Weights of a small sound classifier: moe expert_choice, num experts 64.
Rows from block 6 of a small sound classifier, named by matrix and row number. Rows with one number within an expert belong to one neuron, the router's apart. Each number is 128 + 32 x the weight over its row's rms, rounded and kept within 0 to 255. All counts start at 0. Numbers have three digits each.
After each expert's rows are labels from the 100 clips, of 14976, where the router gives the expert most weight on average: "strongest on" is what is common among them. Only what is clearly more common there than usual is listed. The data: acted Russian speech (Dusha).
# router: router (model.blocks.6.mlp.router.weight, 64x160), inputs 0-159
# up: expert up (model.blocks.6.mlp.up, 64x80x160), inputs 0-159
# down: expert down (model.blocks.6.mlp.down, 64x160x80, transposed), outputs 0-159

# expert 46
router.46:177137136114141161114086132072166147135126117171092143110093109135114123099096142123117111069181088107158147141163132089091159102093108170187074146138056095124122165140137073177140139120110144136136116097110173120105080129149085116128093148093103128092157156127079113125172114109153156107126123116114125093077144106090136171095050197130139091057127174129142135080127134131126175092067114101087134187144158125089161090113152093183167198073152065085182132151197137116090152111118161
up.0:097155117148143122150071149092129126112144175088155164111136087118061153156148113122110154174119185144125105126085166096170144122139135094099187158118205133178104196096153166082118122106150085120089142206139150171092100135096114147105106127175126136205155144177200191114066094108128113153138149138121084125182098141139078075116164085085130149148126082092136140133144198055117090118136145157138124087166097121107131160134104179138139109153094165154090159117066116107143140139144114
down.0:143212105143102094129149125109104160152132141106154135047152148159147050089119177123086117156109169171239120072143080169179098116107159116136103123121143139122114146113140143128096155098126140113142103161152131168153147095140120111121132115139060127090136111067182089129092140161125114139120112139113104158255121192142115119167133149104142093162135163102115131210140131109131152173132144086126118125104134152162134103106128137120126098112110152170081133077142149137110100116144183
up.1:186107113137146143129093113126133213115141099134135142131110113161086123139119170150142125086111102128105115130163127141123122108110124099117093100138071136123112183104134105182124169110123123115159131174076141153083081177145135143106115084087117174101143119155140100115192143066137198144101155100132143147034138096173144151137110146157164107114163159157158154099107123065126201147071115113109120247101156083093127102133117139135165156098117101049114068106216158129098085116120137
down.1:120068165140090083172091148133080144115087074132124109127143162156141201136144115111136131125146131149085146138095155105045137137086106113134091111107107120170167126112131166147138124146090086184103166078159135078183152133176080132168110114173166069103125118175127111157153141119114106131106087169128164155081175148132186122051114128143130125120162095179131113042113174156126137097131060112164153092149147126134128154085136167113135172089095138170119101254127114136131120107111120
strongest on: emotion: angry

# expert 17
router.17:073128172116174120122132158086187124136096111197107156085142192131105132052110093129133082119210106109149167170129153109136160100107119149119125175148112099149157158082123105129068099165093076128119125083123157176097130113092122118128102203104157126144149164098156180101100178089128119108119081151124115099128106154118092128110066171166105075076064186106081091068134168122127138117156095125118145105146109175125107119103159091196166164093103085165133139132175102153104169135114127
up.0:128109099121102174062116116102146202140110222104143140069188137088122100133086163168089107118129109104185137131120130100166194099094099132174166155129148125134046151122144139087093103130158160138149165169143116103099108115138144104156123178110065120142114103116168108181082114094093181099149113154146152176122151081139070102210107151130166117112137142103113103152062132099097170119114155101140126123111089150071120133182191133087040170122104156134131128146141111129138106136089145
down.0:100144106174142103154108089146111147153099196095199168077100111146112177147127116190187109101131143161116144117107172058164118115100167083196110137126070170087136158168152083139057134143165156119126158152129052086149133162119089098098161100135072175138072104167108132128190089149151119166120114146111172088133106130134160098125129142149106170124100122108121142141162168138141149119148075090122123121147162154106109124133127186077103133096187119118110094089140061144104122107222117
up.1:087069145112128136152083120167101101147129155129152148156171146164120117051133124124151169093123103103104132142162138175118119134144186124137136087058158128154177132089105097110137149135083118071162124155129121192153099093126138090118100112120072145156067118111139181121116162090080150168084132119191130075122095133124144122160180108158120148105103132136181149122116145181127170143155127112142095095096148138156038100139094106171128133145117152160127079034190108214199160082151129
down.1:100090123128132185123071109081140144088106132160132105159148141108150095069101078182159088095142102155108142127097167126124075078073067114123112079123134129147108153100150131141166197104117163129094130127116146093141165148129084198102123057099072163141169125212094156086163062143117118086141166126104155184101158074068138143132108108126093112103084153102084117124113125107123093067165150088147175130110128123144130122204102108107093141121084091094101132116130151135077164150113065
strongest on: emotion: angry

# expert 56
router.56:143101145177141091093114139089125088125157091162140128105117110127196089103119146175145068104199124113151137156145125106200136138143095212136095183167092091113094131157094086107106092119135097169102152107080112131164102101136110112102139173084137108169157143129123142114112156100121181088084109141135099132139205164141119151138077176117106105150129218114106124119086167122130105091109112125117150038166102108136142069113103082178117156076133099125077089061184110113105127082114158
up.0:170133153168138126108087147138154121105114092070089148138119066109132115098100172142137134089112094171132129096153158158161127117085066162174129160193085106136090155109125119162160104134156133168177111098142127165135103110156085100124172111153145138062112084161153146109169175161102113126124181090137091106086115106134132167118123130118180115120077169206141060076102161084189099154080113126133063104113112188123128145141077161140155113130096134090135160120222130129055092141131180
down.0:167192143130088081129085129175099127137095132104115131167139171080115113109134186148135154098084096105131123197199140151076147123177090133151133124161141141084075152154118212122124104120113150136087150094103192132134097171112166153156151154114156129201148139174105143147140095113078180133081144063134071123145136178054103096138178108113152093169140102126144193135161145147177141093144110092170124138158126104135173130090174148112127154074177131117115142112115147129127162140083204
up.1:054116102125147129159105078138165133137183147084164118130120137167144151150102082097185146136066059113120132131083145137129085097159171077103128083116222110132120142122212094134145180074177126156121119133070119115140184076081172132171121104145127167084156174139121100143089096159090093070101114140142184136154112116122165103192145110151121072087100078110146161162107160112162121162126120145150128096106126127089110107113157118118182088093123086197144107116159151101128156138090139
down.1:120118105109098116112160169097127100139139146154165153061142108125125112146107091140130125122143131115121169105134120060156151175144150189080112109181100056255097163100163140103130109115148118117178170135135098119103146072125155109124160169137059112161124087114129104133166168123172135173096128162164121137170099109145163137155095110116137088153060133094165068131093139072082104115179176114130161148155083103111149177143083123091109111156065182154177139189113105122100171155144110
strongest on: emotion: sad

# expert 4
router.4:104095167105105146165152109155089075123140126121151135191170108061165086168142137068123139141084148132093137115149107123095094136168112084103174114128113118159183101144116162096161117143088086076085137123135110081164155098096103082118142080129167154151174116182162115101188109092071132144167128114132137170161102129116134104083155053088100157146059094079086100176114165150168098117168093172151130110092127128195106154098105175149171081152126160100113148133077101105173086093123092
up.0:147134097111147180116145215152116164141103136191102116076136180158107111109087158133130113126169098183121118159124173131182142129121123105095083115147125130111109100181080135165142138131133117129116142124089100100114136216190111124168119151104065095108137155008140114135038109124121115123087114155111104070049149104148147127074114152193122073105163160102145134136152115134134128091105128133162128171149109090122152110138163087165122158087136175147150118146221130152136151152129160
down.0:123117139092136082121079122052107104141096125136136111152117144104133249129095072148131108117150119133119135140143140113226111109101139118108092152104143124099127135104119098110137142119150121255078088118123122122112132115144116123134135130133232195132125121185130110122143136115136094125124137107157086134169110187124114088145101150149102112124174121151103169056086125119150104133099136186050096117134108152143109098115167114140114131135145138112133115038160103133121117150152151
up.1:106101154112128123159131100158105063106132131119136124186171094071155091167162131079103140143057136109109121078149111106091106146145112095110170109116127132147163122136115157098152097158120093080099106137159118093145153087077096098123138109150189165131183121215164116102194116097112116146171136115142115168192103125104122105099164070065108163141058090105102109170134138168166100138198110155145132111066119130176079153101099188131185101150128140110122157105062095094152071094130103
down.1:114128111120142145132180131227152130135142157116089137121126140145102018119144181115105146117102123155120140148116124135043146133154109121141136124149107138118137127106118127143123118150084127000123138107093130116141118103136130128107119146117000053105106098058144141138150100114109185131140133127130211160090133114098148119130131135118134139123074115119141093196196108154130138133134139102241207125130131123119129121156134155119135135117143141142131105192130172115104133126127124
strongest on: emotion: sad

# expert 6
router.6:115160090141131087134129109182085134134144164063107155155114072180119144150141144156119156155072124108085060087128112120061095152142171064136134079089186140092136108175129172090170130086182145129128162175148120133082140089131117159160155100157097098069083165127095111180120153166163141141114159125156169140124062127178145101174193103154093162061143069166158150137134095147095153128103125142156102127106112138103112137149116122093088073124164168156141094136075150080100087168150142
up.0:129152116153133088131133113169088143139138162053107137138112080177122121158144136149117161154050104113094060077132092133068110162151147068134132058095190124118139114178121160086162121108196163120150146178170119130086140093136104174142162092164094113084090146111092094192138129186181127152117151119139161145128067141162158116175179092136088148085138085198165136139127076147083157109100150133150104125119126123113119130154119128105092081130178179148139096131060150079116093145151156
down.0:113189123133121151123080146109109141116119138144114150109121124156103204126104140119136116123115115115245131109118133118119202118110255134120129124102143126118123133154136120095121109109119083184142134144119140178149148078137139149080146131129087175089118167110128128117147106186129059137121127121115165118053133018137123117164143122134124141125150112138128132083068140129099239132123139068072189123114131127119162144164153093129113141113139098148151109191117143114115114129110220
up.1:110118182144131208116135158111140110172139089173112129118128164121138104062131151138116089110212120157169118181142167139134139116099106101083104122174095105173110099129162126143104120189063120132096138062137113138160106185142166088111100186086145127155161114126147156070149125062089112081158115141120072115090148180103106159071065186131165099144090120054133117159145123134170119166145101115105129155141117128150131146095165127108176184131108103105129207144184132172178164122117129
down.1:104113139104127116137190116153122118144126108107173123118120114121144069123136121161134123105129122128012111133123141132154072134136000127163107130151114115124156124142122149145157127120179167061102125135145128099103131140128139124118154126126147091165114122159131153120099155093137170142078150132117090158177114243112100133079112117156131116124137146124107114198201109148136032130143137202196079115115110145114107124092164146139112101128108163121123121034132095120151149128140053
strongest on: emotion: sad

# expert 51
router.51:103104134071172091141187208087126141108083110233103127112120144159158162116156115141112108131167081119130157124102140101117147139143106118122109152125090135147211136173130075097078120133064097109067118109134148153126138157130143102117143158065136124142141165115131113122098141124144072099144112110129112111146116143069091106117062172158063094086127183115086082083130106174117080094127117141125169134123163125131089106129152102211154162098136168152156183173204098150097179141103126
up.0:154093094165094138123092104134123191153141108185145132173171140114131091217172122120148177131101138113162190190096176126120149124146096184099070144124043131124139157137151115106158110167108109148140125109143169139142164142148121117130131128177108171084184097091155104199155137148146113098110159146126159080145140143118119061153148127097126120109053145132139168148150136093127087108146168154211153108101111135129127120121097148167071114129045072127116185142067116138108158158166068
down.0:121141063128078059134112106126131094206132147139132154127178116130120084119178166158115124116148125067187099120118101099110076114161129113148186098141146112142151092116159175142165092086091196143075144153026092166122093143099098163108115133080132122095146133099162093103086097132125147113111085148189076175158120115207124081105154158087116145169101158130130114108127105155152147169153164082161082164133154117136179136156154168113114149160154110128109154129061200155168139128120137
up.1:194129131130179154147152157152096088115131083058121132119115107156078154150155163130148114169133174163180139137122105079189093141136136120100113145108145186186048148139133160115142101119088136139114152110092180163096085132118126097194192176169142149093134109119128123137158125138152153136183163107118117123154121134150147136100101048108138162173165158127110169147172118165135128132124080165153072102128196103133209150092156144151103089103153148129105054130177161178115049111150143
down.1:108119114137168093126133160102184135144113141146101167125142128107091145162093129122142153158122149151168133194119021117190142170144075181155154142155142131115154165106150074128094118075146124173084119155105157087093121158076096103189180086120108130126145113181190152142106143124102066105151115172121120125112059122096127141102089142048164079133128147130112159116099139107166103183172198135144053156096102113150134103130132092155127131135075106074119092110108109156158154060097131
strongest on: emotion: angry

# expert 11
router.11:143124142143092190093128150183124177172094117170151123154097164120130070117122177103161156156114107108112148154155138155106079141091115110064150097102140166122064071088119120159156177084151188067138164164107145135124122163160142149139078110085127073099102110070162139155151116148118152114092105132105068081086112178121109169122157080174184100170137132155172180168093162121110138197178147145125097177097113116122169165112102106082078077136149125116077122131177170134128104164103131
up.0:160137154163106175146178123144121167164092067147134116152111154106105079131136163107141145153116126194131125167142147176056110127113145085024134113092157160144134123126121150156150146089065191093094172153129124117105144126173127156142131099112115102111114101045140101181140101132172155126110124140130071085093105156172116157104161058151159144189159159157127195205150123126137139181177152131146095186064096093111165142163130121071085086145136144134107138102159150159117109099111123
down.0:106073143131113129105151130183173086097153127120122130117133094168157150168110106137090142105143112127148112125142162109175134132172097122175123119129154137121139162120160103141146139128200067124188153140100172125144142100068122112132112131168081118116128159255161109149169118164147172125099134147153164130238153113120108150132093162153083125132081135099063137162129098116120149179179138111225152156142140153117130151087156108166131155131100160107116136037111100141192174083122120
up.1:156127132147097196109136120181119163178097088167144122150111129126139072132128174088161166160110128141126140151174114149096086141102113101066166092083163145125066076104119138150164165066138185076120170182123140129122111163169130153129109095091115080093106115052145125163156096151123175127085137136110066087076114162144119145127168075175188131174142130161170175184086164112134145185180153135131123190086115099113146153135109124078085066134134129124080112116162168121127102154116133
down.1:155163114145148113132114063104111178118125147151109169110128141140099083121109184155095112135107124136145106103140105128189041142128131101105092128142101111126134160123124109119114132121158132136166141155138117117167139148119112138105096133144082088130085140255127130124153159168130171114121117102125161136255125175119150122078133113137110098116141137131076120147129142150144255129135113101193194136125115112110161141070135145134110122138098165153142115037146138135124098129123105
strongest on: emotion: sad

# expert 45
router.45:083145105113127137152159107120089076150136140072091115081155111164102162098105090114102102113136132094146121142074152090156167114168122121126094107165104083108144198126166118095118122144167093177180115056130084155142177140086176084138182128150115144171156164162057133096135145104132107170098167142063154181136119075164174089176066109104094090119163131077117087091165068067166090129068132094155138106157132086113126117124127101122160143101115170134134114127113085164094090159099085
up.0:092139113112120154128148074120087065136164150048105112113129111157118153095107077111099118113125125080146126129072132101164149136176114113152079106141116109102158195142183129092120106127181113214184101055134110131128215130098160098135171124150119131156123169152090147113133148146125111177090138123102186189133137094169184068176093075095113095117182135083138080107141070095140108115057129127170119096143123095119125120132136120123154120105113193156145096150097075157108091166123096
down.0:133123128109125099111241125114158108162116130109159148146115106120113161122133051120123132134138126107190125126142115110212040121117184112115129159133115061104113119116115131118128113161036157245117110117147111080104150116121112133114132141097247145163149184167129126142161131150139124123150139134123153101147125171156137138146148131130150074151145149121113128168188145104175036129120123174113113101143129119123122145085140117129126112127146136112141161020146107099098136155111168
up.1:101156093114096130120160103147062089144155140059093102133134090216132124057142105111141123113120119102137114133101118098153168152143118096147092089180136124115156162157172127113128129137174112205204134102123129157123194147137166144147186115118136118165140157197101166141125157149143126162113186150123186173104117118197189072183120088096082111115169154085110099082126072073122098134084131115158106082126156102131107118150135137124162112137097174173097066116145094146082101172125097
down.1:113103147139152074100207157158101113129154113131109133168099151086122183138105065129129173114083134157181127145109155122121070108112196111098142105134045095117143081136094117115121106168116147209125133092105126061128187156086122137133087096152214129130167081106165071117150126154138122137128160132127124129196152169125150124060076053132148081125150162131147130177161155109126039186129130159130068140159155129093146146116142083163121158130152145125137159123113148130084102110105144
strongest on: emotion: positive

# expert 57
router.57:167172135150079112163157116097109133122106142083128082134106166094127140187163134179116117128127165145160172145119161180134107098092186161096093165124161161136091129123098105169122115118084100114142082099172129144163095126166114090131115126149115176140094053107122124073068082063081105150165139086146118092093159052172096155089171138076189156148159059095126132182153154148107167100113180102149093142153140168126126159130157171077121140128077125161138112114102169131189145079098158
up.0:127093115099147149145085136111101168147139122175134124113121114161157086056112148065117158119204127088147138132150123053131158151180059205122175165107065109136118140100129130109143131139137082128073169209040131162116129153100104123148123116058114145148120141156145113125189144178192162104060137119117155109113137097099122123139071138179097121103112208154113146102144185123140094161134082128141140094136105135126125140148131070147130113134197120117109089139196122090134136166144133
down.0:169103180123108118133065166144142133130108118121122090188166165149128123096121123073123111136129096116060105113099141127128187161206029144155123121150103134118124121116152128084107121103174128155111117154146135140101105145148138158125094134150219189146150196000133135119130131125106097151139124145137117097089161081116132117198111156135147134149149145093075132102100118133138060122111157157155054104112118087127149112182115113127129138155119070156111143211125111131113120145134056
up.1:113101163117152144146204132107142091093113094174112149116163140106095135171147105160142118139109132161103105106108136132056118114129087085108140089151119132108146102162070131128132160144098183088087141114185103057154178098138130113150144100120102098156148120120141104124155115113146127176146117150150111120155109165065232099126132104138105080116104146145106121124144103113132101141142142138137193181126165029158104138117113148141171161152139211094171255134074103134122079113117078
down.1:156083128148100155142087148189160092142125123101110101162121124122126166150147107134133093141124114142030103105112141128110194139124010142170139126140129148155121136123147145100141132130171137078150145142125118166119141136116130123136136124135233183146107156008140131129104126125137143125139104126117120110093142071127128142175118150129146132116106116126122149045099122126125016112118131135189053130121139131096158125210113136144133131124130115119091134181104102111119133116115016
strongest on: emotion: angry

# expert 32
router.32:100118131073136076126071135060170124111075094142103147147146128125069195092163093158104155092137081111105125078088140090087168097076124113147126108167079145157118187030142161110111094177111094116089134093089112130112092104076165105104121179149113147112134096179159132120129115171164092082149104097140115116169128095117108111108128164153095146150134133136083092056189117089165142129144099099094110111114119123067132168181108167118162166132094095087177143087169112115085131128161095
up.0:121106153100113079084091103127151095099100107124094154157166097076120149112144095148115166093074095148104098077083130105076141111099112107170146082158100140146139140073142174108141074178070104100100113095094091100155068082098104124108115153167118147109139107191162126112172111185149100087179120100129117121201113105109112113078153161100108144141112115194085122087150078117166129089147102123150087108092112125066123156165090165115159164143109064087183167069181128086107095127152102
down.0:140142138123144134122053122036118129128123096124161109113131129132095226129136087128128133111115133138133146115120146125186175131152188146090139127111105212117144127150150133109118128136096107255147102132134155179149113130138119137145149118108137187122123160086127123119144123109121042120141119117129176127000140031127140123194135128129122149119102145141066122056058130118142166121108114126066121119130116147141152129146129120136138130100121097140129118099143136112165112125126209
up.1:138100161094117072083090109138144102105101100132106147159159084066117136116146102148120163095074099146117098071084125098073130122103111113159154090159092140141135154072140184114138086169073111113107117102095090101172077094099100126102114145164111141106145096189156124117173106188141087081182123100129114125208129095100110118090160166104118144151110125200083123095150083122175129106151099117154092094079103114069111157180095148127162167136106074097181158069176123081121085125158099
down.1:133124128119128103110060128037110153100151104140155119113135121139116204125136088108107119114135121136127123124107136146174181134141163129112121142115114216128119133147154125131120140171097133255165120133122123183148115137143124154124120116111142178142132151111105123106131128097127043145144113091140156130000126025110130138173144087117140146099096138126059116050068134138139188118127136114064135133124121108123171126155117145129118146109129107150136097071120144136151139106132202
strongest on: emotion: positive; emotion: angry

# expert 7
router.7:096124160109165152149106182112182099127130142171105130071143141162097142037113144124138063131202116114116165152121175111146187121110140126137111166182141128134148148074147094098085089135091109136114136091122158165094108131117148110085101197119128154151138154125139165069106180095145091092165069128122132103106134166131058116088056157174118077085077175100085106105136142110108144131147095136097137111161133155134135093114129100197176174108115057139123179152190110153088178120145119
up.4:148159126127110106105167034181122145203154132147169114142137160070158121128164126105110189157102080099119131147082138143050132154089136155145080097089210107098154086118085117096096138178178136125100149125136136097135143132146121051153169103075188149153188139147107145149103175196092136175096091116090084146103134169155136123143156145088150141147128099082135121125099153099105147178143091184133125147150133121111090135152119129053122176162199107109110147143145112108103131091151155
down.4:119144173162079092101075125115145112121131114159108145156166060151110108108135183125163173074158141101160113078160057078114169176094113098161095160140108093148148195176127134152095155139120103160123178167098112134110143102072136149118095127183103121167180175152110094152137130084172126140124167188109150141104096101127129072113071138180100099146114151124122133166113134099106130028108125112114094114149080143125097080131108078052173164162084161130125086145165103122114116102186107
up.5:155129111099111176117109157133143067131105107160133134129138107153111119105136099148087110115108147134123118140151127147117124179121079131156082129117084165099172121089150166216143153113125163068132083139131083090148109115120103081091138162105150097116109147123104101098112110080151136167078091115121156176174133133108128125101111125131179156080123138113173140068143063112192131129153172124066204145157068108165073129235153149192090138106141171119119174117073196096175092157096104
down.5:153196070073168133152155166109152121104100098083118155183175046144132176141128083070128113137095113131093120108132147168130095073168137155180131174078147144113174112132074144099138112138096134107145098111137131139111161053129174095164087207148155155113168180178134050112185160121141154146181140161053200135157121115142106112152133107120134119118127111138093112081179108121137113151134109182076098144109144126132114151156155155115144149119199143139120104168115157132123091119152184
strongest on: emotion: angry

# expert 16
router.16:101091125125192128100136168079179089113137094183144168073124162156186167053116088139146096118192141118141163141136123132160174133118066217145134202156090109140126153131114110089094124127111077128072108131094123144133123122098122125145135162072145144126160146136141150113124129077136148125128100132134129143115127177092122140133070195134134106129074199077101120092139176118118108086119146105085156088176154130137114081114114059194142183102131077153095142124206110120131170092105102
up.0:076110135107062059135110144139109125146131141117113130172079110114135144158168136131071144108188147130168114085087190117096064173127165086140144183201148118144149149088147114117110129138132102035131085135148145136146153101133152113075161124147148079138120091144159175124122071148147134171122100143151120073099132115162155115129136089110082166127101164172039073147155128173137141136127142142148102128050131109086058124121158096158087128136220124139109174155119171156111097120106165
down.0:088176131120131135075093155108088135095156120117124097154175142054119199128125200130164132138150202123083172162192146138164093159154137128094164172089032119127140137096126103155151125138125160087090190158125113212180148156116168072128070118108105172096087114095083128128145105109142146095139074104134092113093152142127178096115098176129151170145133127115097169191112100160092094118112058116103102098141126165161111088172132099129117126132106168127134104153119106150134145134179161
up.1:117168118023115122138161124159166125116145123068108151110149131153142188102102080128124122103109128153110156176143160099071180149106149097124108138080144135198115133161130128117140122149114078152143155109133178210122084075118114143101198113186148151125128137176122104109134101140111111204167155095120155145075112075167148106090130090148104194154132095151119166074134131077153167085096142157080146122101180115164132157135159090106110129090133102008146137132131110155101138112134145
down.1:076148116085171180129140061137128105131133098098142141107152109119047111117126148124102138113094097124077160097092149133057108147149135104085094139092121105089135151124105139102082206105152077155108137157151143088145122111168119143173150134207120102169162067130115116169077138071097091121121085158110159146146136114097153143082126168140085124101127117175145150125055147113164144138127123082124138110156124175120103028121133118165178051071164158144075156136146118080176143109125181
strongest on: emotion: sad

# expert 59
router.59:083067146132140175080118069143113107101158154122135135080178054102154094136082109089086129109174088083128107119100078109165083092185156177155125163074071153167185095145169131063128095124106116163104149139118085078162109163124127110068078068123076083198109103124161105106139103116133104140141104179098129161144158121112097102109149152114123129166154077102162175066128163183100069122113117111144096108111117109147152136129110110139090117121107151079101139175104109129174142175139135
up.4:170134146136097084125108179088152136152127099119145119125096188186074142116136120160128101181114104166135138132151177121169133131094031134089129124202156115116066181099089185191137136071165174107114109113158126196071132087151098138196154181106133130104149152148127103141106128113113178114154112069149124109069105123123145133146103138152124142059098188104102101171149134092162111126110159129082153115177156148085151098124129107151146170097142107146120092049153111072100137087151117
down.4:088122117121093153101160128144109111142114161134125133176132158142119193159104133161156156112138146115065136137122152143102153107166005119121113130115124155129154089096129069130139098173118184004126147135144139105134118121122135163097133126119165161152176077021125135150138120146160091126134139114154161069235134159140145127115132116126126125136135128094116108123111102170118069151151162170166109159127128159104106125128114117123141152170114152123185139135106081115141110139093001
up.5:150128092081094093114146118160127142165092124135132086142105146173173137092131148106164144144046150196155120122123155146051156126098095048092148087173167123123101112106095138162103162142167120078144119145128105154102114104107154159124178142134158124059141127140157120143147146178194141121108163112174092087103115141126136137203070114205093107125142176160121071176118107093188159107125108121127136092153146127129105137169156116122124123135177103140172121057230164097078131108102126
down.5:127088115116133137124159121164161136125144124107128141140125091083140198130068108135104178106115162128049134127110146121014186149146015108159142112110099147157121110115118118138144128147154150000120129126152145105117140113159119090119134162112151135140198124040114110135160123109134104126099143119152114091255139139122150146069162134135144096114130153128127154121112141120144100111114129145196079120139133110134122129159115142135139124148141176141107117080131087130150107109103052
strongest on: emotion: positive